From a checkpoint of a small image classifier.
Model: 12M parameters, arch vit, patch size [8, 8].
Training: muon at rate 0.003, 14500 steps, batches of 64.
Data: trained on telescope images of galaxies (Galaxy Zoo DECaLS), 42.0 epochs.
Rows from block 3 of a small image classifier, named by matrix and row number. Rows with one number within an expert belong to one neuron, the router's apart. Each number is 500 + 50 x the weight over its row's rms, rounded and kept within 0 to 999. All counts start at 0. Numbers have three digits each.
Before each expert's rows are labels from the 100 images, of 14976, where the router gives the expert most weight on average: "top examples" is what is common among them. Only what is clearly more common there than usual is listed. The data: telescope images of galaxies (Galaxy Zoo DECaLS).
# router: router (model.blocks.3.mlp.router.weight, 16x256, trained with AdamW), inputs 0-127
# gate: expert gate (model.blocks.3.mlp.gate, 16x128x256), inputs 0-127
# up: expert up (model.blocks.3.mlp.up, 16x128x256), inputs 0-127
# down: expert down (model.blocks.3.mlp.down, 16x256x128, transposed), outputs 0-127

# expert 8
top examples: shape: featured or disk; edge-on disk: no; spiral arms: yes
router.8:453497533509561505502452505558526515504463531457572498547471539516505470485547545484540449512421405546555492569471394513396449545530544464470479542486533471573481505534481530573545539541534494634384433404324536571502471509476537537450483504496446448440532568481509498450532555529433490558521467498555459518429481511555591520520597423536517402462500475579571430476522507435465490558437
gate.5:467476481505525544459418517482459528516554648587580549517486428468527470482445567539480568484564544525485481438595487479489472473494516438412552480461494487519619474456560406499526585486456507491535497537476447542476434531546507426471536492543398457492512414558436485500407487501523471525425556507370532433473439515528576528423460519427497512510475532510430468506501553421519447532539
up.5:489456458478485523446492505561443483422478619537496548498541510465520564626463530435498530489539566510409559494451489508506476558530551477520501499441569418506565462529494384445510555467532447441463565500520518463453516511472519438537501466570567543471503514533474464452498491427507435480448547553452545404520503482535611482572571470500429514575498522493515533547563530469626522430538
down.5:610538522485494450418565384510478512475421568411440483523516451481497518431546472536570458551551439460499514490439460542491450518493458456514505522503529462459477498502506464521466550501510444490472454488446538476581518523566549530469550498468526419438460500523553369608576416469531467562500521480536449470388545482520509518457532485472522525396599547442465492570459535560517487617572
gate.6:449496449436474527444420431455437482447526446480592522531488573552408559499545477541437501526478536566485421530482513524550520508551504462516477503453514489457515478535449536491426536652495558530406496556516558490464444498538547540396371516502480520438523428453399446512463444452429516421557504379508498575564493524545498466487567569459420449541533459503449476476496482534479490485436
up.6:456529639497452541499412585422469569405543560517443524486442567426505561435528469550447446455520417412478571507544419526475399491394508518487518477562556457454596512503530388559510519474545596528443453545446511464502538430542494601528469514463484488474514500502439604530545595520540462495465486527573457470507526503474449483465522501447520478447496379509455544536449498499436616519491
down.6:465566483509421516512482443357630548483472492562516577457508526541371497497494470540501399590501573441516467537391425615553450513464568387500537442540467454515493430438517426525494527503486463465482462523499484463500510526529526558442582479478571525495532510493444586556483519432477483461524521439468491522608498460582447495516451489497547463543536507535435640465522516488518467488501
gate.7:449443528479534497649553442552527572527467514415455480481498464527504562493456551429488484462542465530513490583463578449527499507506437439586546540586514481509487518484550422570473528534489486514431513436437446529580460510520457468472521372546508463480492422492580464503494477521515580461542578570528579497487575393471541470507576443439616497432444433449516550532479491453555511478503
up.7:489539426494539470572596434520497474500435409504534577481487480443557469521489556537531483592542464533571559446522515577457518412531424480465450446460491488483484541448431575477558513457541515492447518633468578554516499610558513373504542394470491528547547533446436525486565494513485545507397534507444427465540423453517591462523503559464505463515481531537464411595487512507506467573584
down.7:396454496504580516470511503551385512511484520492492552456516508594479495518518529549479540555499532561478490521529517517452557576516445451583479422528477521492447478543513617509461554495606529490437523463463534524467568466520421553460515495508509576463533496478481491427492446581483450531424416444518463502533462498502529527542455421567478553632394468405463472464464415547527543567517
gate.8:454501579492517459457482493470450492531469479498504516521522467496502458474506630417513530424484459537503524549560579448460527618403511481519528651577485445515506491523442412637558493464504470536524518444575480516497566561468547496566535553629607493513520571483533486523446577491506516500390575467553424504538462503538478555530509540570529533464502405562523542433504417548451475449482
up.8:519500396433531407516445453469450522491536451479486503553550507469512523408496527560509481512586545510490554479505490429490454478475554565416466490541403498481469597572404497527514481504548394471514472575508518454492500427492418530604519457471464530536620536565502484466458446495510520505595515404497595568469484522562434434455496481531499475620540528450462559548418541479492504497572
down.8:503409512548510520471455566575505558562533557557457598495468540492561546565510549524575434489531449520542477557518465513564416537501464437457487461532503454518620444486476597578530478496539547501438529432485564485509507539498438538556537541546546579560471416487468473570539544564406536482435525439563479484538486533503507479491426470484580552446543510467430509447470490538488527551469
gate.9:504569561475514504411505530443536456538514481555512611556487459482524538499478580570377417550503475594488522525466493510482455548509468455511560458554481534522586476530460525453508449504470562467514457519548500490494405551526412575472569428467513435529562548511475538560420456601550480392481431487556546548456510543563445497503518432468509475418548491471573394584633495573607484525471
up.9:522513492587542535514483497466468411506474499509484500550468483563492515479509426587483546520420477638546460606549464518559471494520523440440626458424418510481455488463488507493604507388486548536469481490531584467582497542519526487498450494483511503482484508485503463467548396542446561454472443541460476369479570446563465427546477474499483554491457545555524443384503571539483497509578
down.9:454444495522490478504454471628434583543521484503457455479438552469526438524497551547459547577523508529577404427515572460514490409418530503532503462420475521505508529547530558522456513406515486432561519496399553565498416545512431520451539547518540492505567444496560450551591502483367534493498463489511482467437535471496532565529548469497468514492440493520495443550571500578530461438466
gate.10:454581558559345452456502528461462515452494494526537461474527494537506526563520518583577494471515468530478463555465492504526477504561467614473486522515520492524440483491506437508457472359543511483438469518464501546424509532647605419548484475540501519392524523501507556600535496528566465544524426556508491555501397521556612548495439384456515502454504480527523444488517494522580501501473
up.10:500444493478434442526425507522499532535526474497584539520461601359491435617518540527523524501495543437390515576453533488467472541477533386494614491439395529461490453453490466537564507478466566519488549478460510484528531457528570407539516458423537552500497533529469567421532450489491576519421494465513539476497514619432464583511544549451495421538486480498530551526500498570373411545462
down.10:546556486472494583487453530488553587546529506567542524462597475449488547556562529499533526452467525588507434517553442564596516509538498427571545537577508527459528531447450624525519567483547560432530477521486488577482402489477467514461499513476496486505579439507534498467534471513497515508474579444570574486480444552420596419540488537417570525497440481480557556516486536531616453485453
gate.11:572443435552456481436556505469528546504371593505540506469493465412573513473521554510477529415604447441465467556549465406541598558530468477502444584510514505444538490553561592465491480440375496574466595461480618507456511473434520557512573576551493570485444476468488482551585482504469557542583548480557644416462574489521567473545490502482558548416525525497476537498390454483492535498552
up.11:557385483501503474517575529553510576526406564476556528529508501455444503511378466462414445552483528523522480525489433372587401508550508481512443429508500525472492440545348580488531537469663546500436571454518476519520548556502466563465537483544571518536502438571430461472513582444496441495504547509433572444543471434496444551427549531476490545535451463508386502463451515536493436547506
down.11:476511428405488504494531598539465582568485471519531578503483554395409539449538562558556509467480572487466496592534518532478488493528474509516459462459559491610417550456540599512418493528504431474499493596474516481444436443531499547526495527494554579522584501555430601489497529545550481438521514481474491538539462500408405499540484499556469604486477416458521444471481554460483499363461
gate.12:478506594549491527542625481505458554411553438453450551527454478496474495615513490563495454524489549514540570419461508544462470512479560496503460494467485503550525515531462551528468408497507500501527420513562413521502441454568540537454448499519538505562446481496532502597603452521500390472496464491455470509472562405448521530550381551425423475434505537496533479564565559511541454455520
up.12:537489433485489518542511582479472553530466472516555522498526542555485502398512557389430549551645553560481494579454524488607489545474515472444526429489560457554544500427539483548527535510552492549508508465488489520552487540560494450480529477431518542544437432435475499506496447507576378503605451472438466635591435471480504544569580491465436549451466523513557403529421487551438453568489
down.12:546637521470418517492442523474549460468512539475491506529506482528461495526471436540510457488510514505488518567521532526532505444499558512474596479497470482541455479407537495461532590488447583553490444381430500489434456527502485403447515551569372551610491538500511494430494529507451387433548494513497389434462510564546532535462424531508524468539624480526428498609556519518532528465519

# expert 9
top examples: shape: featured or disk; edge-on disk: no; spiral arms: yes
router.9:435578572498536551487512459450457461553419506535524486542444536536486549445529521454471590514502491543547490495582454567492543466537582552528533436507482478472516485526517476573508491562539580499489409476618529479467464537588523406469528490539574498383584489533487648614414522506468437495422508477440445532453514567468605442513476508442537449444527555512493401527434431425452505556496
gate.2:475410431450526460627520499477579459521519519530480509557455466583519527589495490526538523491462427492515476445476401539558444525532538459420478416508506598465518469504526553524468493563498465507557518577517459547519529444464507452493530483460548536476491522519538605353516474610512466519437554489531532586481499428512469453539447448440584474516384408453549525543501449571432456636473
up.2:508514469491455487548500448431530576470613424504453482442528501592563644478525468452466525477547510464550395592499487534546582465513518577555571550514593502464483569475500525506531525548531531533547586476538559506530517526525550405503523479522507567490426553435376379503481481463563562519547436529505543442534511532425545524578431534572507455422541435580434578524472535421520454553527
down.2:418560602467544527449516505567493460378481453434517505414397455474496476513569484447530457453545493501403459429539405504396535561469478503468542416546449441425476461589537445498448471609435495537478478486564511532586612508454507488485464536431503573520451502374516643455483567576498483519440530514457475410533502493534490490462502431557478498526471574449444548462426518562479540533528
gate.3:596583510398569529515482492465537532456477482608508577531458565515551458472508463498538504455514531445514398564487575523491565571532528437543412403455489397495394576548455540512468484537456575500524517470532514511618436466557597498462473433478457455527558560519554593534630499426401542531579431464414493472528541535478464443552454521468476567444513541493375436526499486567493434510559
up.3:477491486509505483595464523452537450537545524542425455592453545518564450456494508436488450454460542508551510520502483499491415486564477555528484496534463554485597447558506502597520415494486442524525440515512495562516400546528511530458441486538555454486377509479522480554613385464526506333452595477523491448456512366486593493521558539505340484479537499458414542491397442541498449494551
down.3:480454529496492443465451594448473458461479566396485546537470494541436568442559492398530468569488567525501415536522480485452409436493502513590504458586584440494568507517526506455567554599409536566511543515536565467474471550473474500531458528621439462347568497471457496543535418536471541423546578537443542554489513443464575563526502467517492548518628558550530473520524519568477501489459
gate.4:569481422532572454448414522484476516491374521544429537463510332531489452519448505558541546592548407494539505559513437515559441525440523480523473460490454564611469450517487477515489471466489490492519511483501486561488551463465489491528528409477520600503432536453491409447425610592422538512507533495436507502463453425568536530575518497528395487406555471443499432481472503382489418545519
up.4:500561571587468504509591497524586555484477491406521516442584551572520495548438581565476605562593482483518568479486501405491434471490463498499489540445556491492543514537391485619509552520506535465498510541504488499536530528526573570596537391560489599553591486458467522589522511511470630515535497457433505463473469538541467417456503554451482449530577561523480564506447503419504543516481
down.4:424413503539567493513466548539483428483587493490502538530413540457449496563471454492637523611536428608482611517505579572489540455521487491519538458470516549453466485485620421525531516417484509468458498549504536480519495510511574491452520551435380503525520540458486585427518458447527441514566499434417550534446464483553462543553611495469583505401477466530495461456510513500530548576398
gate.5:545485575499460451474540540535444489548513525483472345454563499493487423454515474470417475506413587470429534461576528473547455539446519529534570447519524437519458516569504476498459461502564527501511483483576452510526500489514489492536471444525489516477434533434601511500521454532495539460510541507560479542552485500441547594532526425522445465506513529527516536434513494452484381503474
up.5:427569457469532501536600564445493590507501601495461471467474502539578515455524521438511496529524434525537541458508486453530535449558469541531488501608438432488578513538484579619482368508514455481540515549551548496456491508423494552524522569568523455467487567432386447480459559552476539515494452625524533541634489397476420466410528569409508562510524570436509432529495475481483485468430
down.5:516510459352588592555522512512503441497528471528581422466450527564573573520523507482397674481506408469563478502407512458525402484510435528552524488496491569486424510449459535468509625500505493543471473423509545502523562504555581465580466580580458459550484491429530494487517579478479539406501513513457446462507573434507455429434567506495518501419493485511508495415523539463519474622380
gate.6:474516569580534514492486392549460522488468507483522524487456397474472554580421539597377531520585519418463497525468447583522529575540518468536486573543520523526436454566547549451654502511555465588521448460518473575508529492522481573451518524496494412488487481442425514494515493553572451439461539505473510501555418454460553460438608433552510455565441618463574556517482545517501492495532
up.6:455582517498536496584508411512527516538424523523508475461553498529486469524479566488539569487529564534604454520379538578550475418551543439483453439561522458527534519502485464489521479564517544472436465498508462555483458488469471530503532531510511554549529432571449541486391497534514439488506420406562473611519472479435460567431504467414585457487521514480418440530460499436521427488510
down.6:504395406472490491523433446452468431450576511489582463473500524548408482419473528443486441479479580482529498467478389496411537508551456489516560501525502510530507471511522497472461466603519527449555462550472514627492643488511450536538421450567551444510474440513514438435490523496454504558484486514554434487440521410487609493470519503485459369525565617484497525490472435449417536486582
gate.7:436526494537482545519480446433509417537503493549591534560502439429557497547519513432427450491400553528430532465458565556536500481560525436438493475579527499506574421523491540428503529571545439510519511495504484406493600588469476536494497520554549521427481464566517537564399608517489425479471549518456510470455548508465539432475432559515538430489495521483526485502427499416467527488461
up.7:556407489463527541583440429494417535449486535488573498546529477491464460510606572504427470541483527450479534520561583550518586563467392509463547532511517458522509594588536569576564540477447480529425423531489525506437551500521491538463501518476412605437518492533499545537546549571473529475485530450537551475525463563532495510428575430540485525452514496490456492532512509419407576546507
down.7:542454489582506456479497494453477419510485468443512474498442466532458547515538499449513508440521580526489566434503517509512373500481446512457548501437510416549460507446483551548408425476597506434515520488606507432596451519556477554503571586481464381408499445514557496495469504549560530552469465485578470460431530467504504488379510409487507544427536529465502535448485487605528476574487
gate.8:469487503478410518504428529509472499531455514502488498544469477471564564435576581559529512368510563464420497550593525500448424443453525504538495536501544470574485569428527454484553509518499479419471530515412476467551422471447436510539430473468501559546493507550561428525527478475499511469516509437571471487603491539526442420500444474546507508478610439573417475498623539385447459556492
up.8:508572480535594479537463420543517465478419484477489477532495556487573533441511460553501573493486542431483527502504560475519509544515423527522512421496521443497546438515462440423559477497500510522435543483493451565539641450475415457444538528545460423443522570486500378449516463488436550462461524501489507419565434515499547497547449456568454462587524601537554528456488423561455524567501
down.8:565415475474398500472510557527473423480504479506506522445541518527483561505539437510516383415536530506501461477464470516524500474429521577537474476493468568458512420496400540522517437396556459524535541553417529522444535454398556502557435563439360601480560523490584519542479536494503409520605588536437476478393542538503538543451517560475447505644510557550474491499589379472421554539502
gate.9:442556438475592573503450513535422529521526519463513496431517469447504544541469551528486416503467603510448470497457558477447537524558499518516588439440530439545421421511485439541556550564507454532477407542462544439510506521521510459539548546503488593593493519509541528549531495474568496489502504479548528553488570510562571577405503499562441468583387507554581561492437450521523495529462
up.9:518444420489506542546552495573467439498429492493602540497467491495412490488408464434486377370416496518524551499570440438441471519497512483468527386474406460513469486474439598451599441405565608473471411493548590493458496607571572416472477579506599449551427527508441634501480417522545486468592458474442410465511500497531563528400489516480482467487558443474496508483493434524460507486498
down.9:508449553504477417414484451488562524554471513458443473528458462507482581489498512501512535499467478449466471499535442506540491479510425577534562601480519443498480583657483471527484480450472583505439478521436504414456472541509591452548538481448492439530543569503551594490470523516564562470469500495514476486523491522417572502487520470415426452545477527487461513468571486517579506499459

# expert 11
top examples: edge-on disk: no
router.11:436449492498555568448587455530522468540513520427468522460438512455435571482538483489460546516453607467546529428476602434455494556528409565517515493504503532469583486498440618564514498409535538519466475506621478566471537548516488398464514440563574492404683467475541556476496488521455489547474552482471486530493566495495468469463453521452525578471524535468462496523477488459522484494575
gate.5:519489479561493515433571539459474536463630380550517508498517443531531484447547458585456525523592473429498493495466492432506444539486507556445540505486457506534544488452487394521423577504557529487594543492529469546525541498455516495540553532491506531393495472527444507551571543539406470468526502483535495492433380568504463471521476441518438487572557543480361531456412495522396535538514
up.5:538470495534565533435499455538572426491455503457471547458548436538544519539445510453477518399471544483601415538354462507483465587514554580617492532487458528550472399598558446583492521525558530578509568524534530557557446509444380495555431535544536489513494581459485549567585501555408497496495509546524522478482588565527428398490460536509455554505476499443500508552478504414432507533555
down.5:557536568550413458507567462488477536474489520490484423469463538524492496552532589521552560433385369467422578460644465487464435518479471499468525413517426494378472539473431522451538575500453532463493487439465451565554466472410481442515540542459478458552580452469405449478481507496501479497602454448554511499543475536487488502552445525500451419449566524486481388535625487524579482511493
gate.6:544484455577534581521513486512434530598460508546536488582561447497450546475453462533616438461405427372557610343568525568378461471536562463543553425555473531492468477454497520574491485499532488508485527483453520458504551507559543410555406494560557531509516527557572480517496550476540469518439493550518493504523550520513417526540467492502495515556449540559496518537554607493556558534583
up.6:553415484454552520494587515499498545469484466470515496529535480512407536521518631410521359466495509500400457498533530471470517433511532506497538475463523573501562582525529566430517458528529443433500514488483504496514528442489494477547507423541578531495508624476466537469516588599423507530544468465533400405564518470391439493484525527462434452421368516530516517478577518503489476512503
down.6:618424420473494436545552464524534600536405477607459431523517564569581480442544441471476525542550553476430438428535552556555539514493443599497444630547552533514462590497422472591425533560514440574558476473529527463498550582491595496472488503524598456552455429441419472499539503476507463488498518408369502565437485556589528465466548556489502492494494511439463442511487488626443569502578
gate.7:572464575468491572481591487473618469538510470472516548415535588520531492482546520473559517483530574534444422439432484531512518534503429458495500354458510440529417474562534507496533461531588465483546542502438492470515532511567466535490404530556482399485542543587534585406527459426546609431551431494526539440491496527560480530502541460529569505473578512543481505532479569480490479414413
up.7:541511516509561484477594420433518564526457486497561503525439419480402522486453548485532468518533545453442530504564522492534460472486436455514559419519412515455363480506604432486502465481500464613438521536421515463488515632477523465516524522491454483511465481588422408517456541495551512465459475551578520429483493487626497481502389478529496504484481433599410482497489543435484450559478
down.7:441517524509542521475468670575460514464511522457486548562410456485605516465436520581566541629507513485453490448390518599504510611554547461505535496456566481546579552550469479561516487531525516546505499582538508587524509500553517557510493476454568533501575377471536559465422504477560572493491503468394444574470429362553535460454470517566519547571510397545493457471552433569518523433469
gate.8:530514516480432516482454484522553454598581577484493490444395514570507461512444546492486461520571492484544499494459489494391519577526405454485464548428495485525492487609613485591454475438572545522468500496551535526525462509543601504610476428548416470418526451519546497458426455527481437485556488519494452494425570489449487526458560569500417537460546434490596389548534447545564499501466
up.8:490446538538460495494569447537499484572471459588573444499447505510535465410455576477576534439503425440435438483395430568547466464489572494579493514495453493516474565483522511441461405489610425479535526520488543469497435547531455370480537528527564422436442547500457545522551509471457525547543526548541563458431536449466584425536499600536547467453484558537529542377529512508458438445487
down.8:567378421509572468451419449466489421486510506513461493432562540461526464449552402467390504479487531403469546616391534476518446390499568599406518550416586391489570479498546497572561541455572403503558503496574505388540531487523465511445530434557471566464496582502516461491497448589537530507473489569565495491474571490473519416470533472564511560592494484432490531461526576453445517444502
gate.9:432528468489520435578494523421588490511456536482462551574480522471470536538513456478500518567469647411457530468409530461479565546439419477472418481537446509559483526526484551446489543500489513476513534537602614498508555427525481528365338442420554558438441519524488561488469435510447488475558487538502480495448505437466498473491435441501379448506474463505498522480503491591517614598504
up.9:543543499474527598573533488464563499434429549522539499519447523440548514421409493505480378605509552493546532481512517542457451552496481525414546512515494455507562462463499582567478474425469488489518511547542456460522484460544478468464525441512405450441576522470477405404431508516547487473526467504491524489534415400496484550528430565523496466473554487568618441480481478451516445534507
down.9:526511559510574468518424469444428596506558495534456503588562445502475482499580575476501537547471504437591474560487446535524472489619515604607494603444437526550554578418538473506549481543445517510492514499493424513511579524568501565436520525535486539508536457534478548403524495515542430406476530552482430520534564466482465542603445443512488454484519464517550454440532487592592523496525
gate.10:525591493408555429528478462501541521580487522542491528461466478462360584465516623373554448478557545502517421589465617573590442552600494557537499435571465478476516471480492488506504482452502557412578536515529506516500496484518503614618505456477495477546527475474605501389479539486523421553500439491440508441520434543538545558528450477579416552452557458501556543496499513514550516533499
up.10:427545573440544505563431520484469545500559401488504615491583418468562462501556462495529531478530541450490475499544554488481429589546491358470495454491504561584487535543474530460582488449523553501501599527435415519536504481502547580605562477528480497392485521423606461550540458468548541555455513413503488530473548408496579531477468513454554493470457552547522563509512499487550639498429
down.10:509507508405505382585557522455466520394517508452596497402461547534468542493592454591445535517532606505558474562448480481507561480508405429462416424481579552430501503509574461473449448593439491488505496506602467438491479437497477524506438471518516434494490571495519472444545484542466483419544544439518473500503498434462535620510563449515478439510476483555447436421578519516544617509479
gate.11:557546514500490557507479495447441507493550489456510418454512574469525515498461533526498563522560581557530459464465490454558648506432420562428518528542481586464472540507435484475516370549518488578545612526642459500477487494453488506461449421413439629425524424508560582571426550457524409495596466512463471473444446516425506465512536553510467506527615606549488426447489556531382529554506
up.11:510451512556488452402577478454446539455465501485517498488499512481480528497466531532474569460497410562457440470548599629565465464547426539530599502553523501514513482516560516448533520581515530470541577440572560496478499578552468442505457539462589558499519505447434519552533630478538492472371488492520549506460504504553400563430512559462523460456619484527504582427673404494500500457465
down.11:532434523501550452538458456533553423571500479455470526423567506496548475515463543501415614613443625509493510556532587468512416499468490479641557543496485474537535416476603500560396515476517387489508456547506491532485513468537491583688555465506566441533470502411406435453488559472488529477418488476448538454489557509560545525419541513575563490545566421507504510453486523487523514572423
gate.12:435375566409506495494497563496532485458472471535457496528445528517510474549477454464563494520501545471528503484567504499634574511440518439455524441426450528452525496500552484552566462508485534489543508516547485518465476510594505515493502453439513574580575535528509514534448479382567513464458444481564487531481576438533596442486448541498521406502480503549446520548560479558542507511437
up.12:523466484567549483502345483469530558501485421516545428509512522433570520491445551547417500483467542419389510530439517527548478511560460531462534521525510501544481628362441452486612540467443511488473468555542458490477467358453428493524494588463489462434515516479458469546450515401463575419536464532534545518490513476521501505497512437426527528473506578452428460505472437430472508455458
down.12:452470546467516494462562550592415537472551462511558603492476512470514488514528511431438418468492426467504552430484554520534451451497466435379535469488510557462501553495472417471510440630495439600499424430514544529637512507497522566519449526510532526573464523440574492534451532469478558499515579561455458520483464471536459485492400492466476590456485499514557447490540522547548530418522

# expert 4
top examples: shape: featured or disk; edge-on disk: no; spiral arms: yes
router.4:423514414519570540440531469574487498532553551512462456490540494498503507488503534528529509524421515566558454581457567547382557508465424476506443455440472484466562510581533542520457514479482478514436496416562477509456476457481511525531472537467508399482554420490569517381502510520540444506427493566553531514570487516369543482502396544475543559517518566535421517417421497528468481563500
gate.5:511517602473491527448441406532407477446537480439562441573408425460520510528545455481413581552487382556464495555500573521525474527494408509580407500395498487471542458465553470382479579396589495548437536470483408521456504581509547476460492467506490412514525459452422569467470536552512481541461534523514443432465546488439526455466496501520492567449474455508554561490472488460462566518581
up.5:474484499495415476529447540414514590535489470492514432443530504472511396552497511549536421521540562526384547601547478419467532530490423517489545525441488418425599523541509501558440471513541541490505517473432519426572641451521482491522517460556511485529459438605525514606517525485498491537502459517474529547519483556451480429479467475537413468599499378453543561426552549487642515480436
down.5:450513555546443517549442607458512557431616476531565362513597446568449514486452500461613504539518544516379475451452517455454573508585499479518391547525436519549598510504472525543526575568498490459481467495603492476493494466567429484466552511463510509437501553582500497526486475501492541500480499511468461505449514474481492457536489447435448402506507542499478554522499538527520505531574
gate.6:537442483423520552550477460491671430447405426486522531560474500468478431536474526491546391427483492527587516528559523468584419569537524484495530596575498463568442376480394505529421501435486586485495440517580460430458619422581494438571446503594446426451568428465592515460459524575476437428528500492491531432518438460476440550548429487501467448435546544500549536501526536565443524470506
up.6:558585509572489593465495505528510421527418563564511589516438504503445560492486522410502498579414501412573521437397594504410475504546554587448489466524418572472555582579503471543465515551534535415502514585439605525462492554455567448542472527489471476567506444483536498452559457444601541440463376520506532443547447504500546513360552486492467603473488527504497529514492526484510440598477
down.6:503484477596514463580529480488555513523432535468486502529480481441533430447467491480503573373549561481563432421482568467496475424576607545565393453538546543549514483565527498562451571504522519506542452530498469435412533515440452488554504417565600441563410442449545555530496530458457520413543477439450571478473377437536395450538492512551471500440455488412567351590507523488489481473497
gate.7:517505456414606533580486428539505568477489575599525556558463556484471454479440502486574509489423455412448448457545528507580362470506502554407478483475498451515433521574510453468520401517548478498550406509478414534486496511496416471581423442497469520496503563465436559507397512486486449505523490601508461550476476532520493533510413404554486428466581478497475551465489525486563492494599
up.7:445563503562432392511440552478569463511536505542524493543443547514608604487472491495454469502479476438561545554420470527515508529440559532407533427531404566530447496447504583462563401510406483499563432467442494425458491382479509526415423458460482517498469517502588445497573552475530549533493490481449480525483585534565502532543514517558506463514423420505443446409465557448562518496393
down.7:518573553501419513558508557538410603445570572531416464478549506438534472534547468519509469401550480535498480504488542480497507488583514518549506434569558546564514527498460576416528513513489432456429488464494548487544504425529450530506512542455431431472487481485486433512520459431511519482466518452412575445506511498559529536428530526471390476417530523500474406460413563528523558420584
gate.8:499385350539413512496507541437438534594491514539564525491533609502411474497532506496507517564565384436467538440478527518456470533575596506444475408475527465464415403522528471453517516410515502533517492505515511471480470508495512471478587409597448450487471564552434439531577400474562445558511540441475566385602435506486532565420504506544496538516430526523435470406548482529477497461462
up.8:528504528457438494537553542458417477415426594408563610462491502487493503493605436597500513494523533457498448529509460556460440557515588456493601404462475530502513461521478499545521472610503432488487539490578548487497469469369440433418443492481465588563547490474445486622470557560407438534512569502442516518564542461496528529528476509441525443462568488616523526435530550512466456535511
down.8:472476513468563446467503594460464475418523479464607500372518442583391518533465556547482507509464449502504518427509590523486457486544396486494512582452525539482516516455433460543607417442536544585550498497515501461562512543419563365447421478487465512544530491434561485495455503495460504463380471504630536495440450557483537469487508421521417517548547525466439555563446469488517507430576
gate.9:512623455422591491445427445515384549459497449488485510581599464530598352450453449478457598497509483424518472432483482558539495441361551419523601550459409464555476544582476508546469481522461467524542559478496553560406479456504517497465496444492578523516527501512449553446509487521541520431442484433441459452483465546467590444400399558539512486502522469494435434359497567483503492507441
up.9:471387461501526461516550478525567470509499499457582488523499509500632536488455501447438501527511559451484512491506429418429440541557473568505450396463514538477379550505516447524523559531453473474434573508418577519429588506571475546544533512487417470545484494504527479541448505490538536481433564399522506470507456513420479529434409446493478546477514515536611529482501510455447580398519
down.9:469462440454443496537524512607499555547553515500528569617487434485522517565446579574490488381457458580532486479469423488565618598494538469618493523532558514502538512495580471535552523563511514507483524482520497474560462492479503579549384507542482562386491436469583513538578468490474481481522422556539428480484483536586562402451502508442470450497453500485568542509386448445484524607506
gate.10:447487433429561550426462617433515443483523461540554504514516568470518489461534495465477508557499514519491507537546486514480409517374373528446507592487546557537477628587522493491415418461435548481446577529478541547503447501561511441464375389451422404526507456549420509500569436558553602506460620506508489551508538542450515567490509514567443427485497528528499528504550436465550531490563
up.10:442413482514537489564497508562434396475505467525523476512499454515440443504551460480595512419549556453479489513509509446487525432501563452479533502520503458489464497594566581492547561529520557563368492445525474532466476430485454491464402555484530425631551516453400451506489481503503498458529523543442569541403522504437463459452502551530425553579509471507431508475491559663498568443484
down.10:491554504520515538518482452587549520516455452451593468409507486620422566496510497432584528547547529520530492489546565492555393581556370454534530511444560510549486501542560490550498505515416486484449470493482498478444549610609605527552473442420436449551387516531464488511448547560562533469512525482518469552495472567530523457539532473500460444494514581491429532486426411532526506504535
gate.11:544486472558412470533549474483477501407550562479553564468519561473529631463536496568513437465526401514460470513380501582491523443540442569474519486518432519444421486541432478532475478569392502450492503530467436534532500431604442547485555495495527473466477398539499461540521562430515524430468474449531499442470507455533523517432449518541464491537516409508482516519571445417336551495526
up.11:500510495508511591430520490546485540476502525463556447520493478413509420440569524494464483464565533457463511476540518459488647482524517463530571574526663490504610515572526555400586565398461539550516512523512573492533480462458457457514538550598521390533482457468529516523519507434487495532458520602549498501423495527549511518411475526522410548464488583442480456446561531422534510566526
down.11:458557552479531507536426440506467547445557569563573514527505519498493453494604432489429453653527464492528474496540491514480424508632485557411537478567460539476474502414454503493444491497514513424491516429486507510528540500509471470415509481509509450478518497530527502524434564484384516625619525494556452476492519478472538559486542564446446591430538539488475501477539485464575479564515
gate.12:630508527535465411509471523453441393506403522484534434490572549408509542472476536447444526521526416575505468559474466563477556544474503438531469564482453547470495548573444448576522448520478489567490573630458465510437485535447519429529478420538513540581524537554494598526483468371418599456534459493461469554475464543524582505457459495460492535513407532523581528585524539520470461489459
up.12:609469546541500528530507575433357575465482496481468544422473545547509468538496483551494464583437498496474466504557468416437498439504572534503454539468498532531529490574493462492591418485545437443415443517454472541512441489491524429498576455552533526471462480482502519324520500563466431546568449534565509504628555486517511462491511458450558556469529586488535434485480458450475554473550
down.12:414558471504495476533517434589567515476461541467507476463467510461465442548486442485433508536499524553604456486418578465507438552452501442497582469506440474456611443571474378519505494537499497516501503625492491560393460478496457503510464478508527466503500536515446475499456477369517380540432576478489529567466467425479570481548403353414533528439486588477488528538508572475513564457413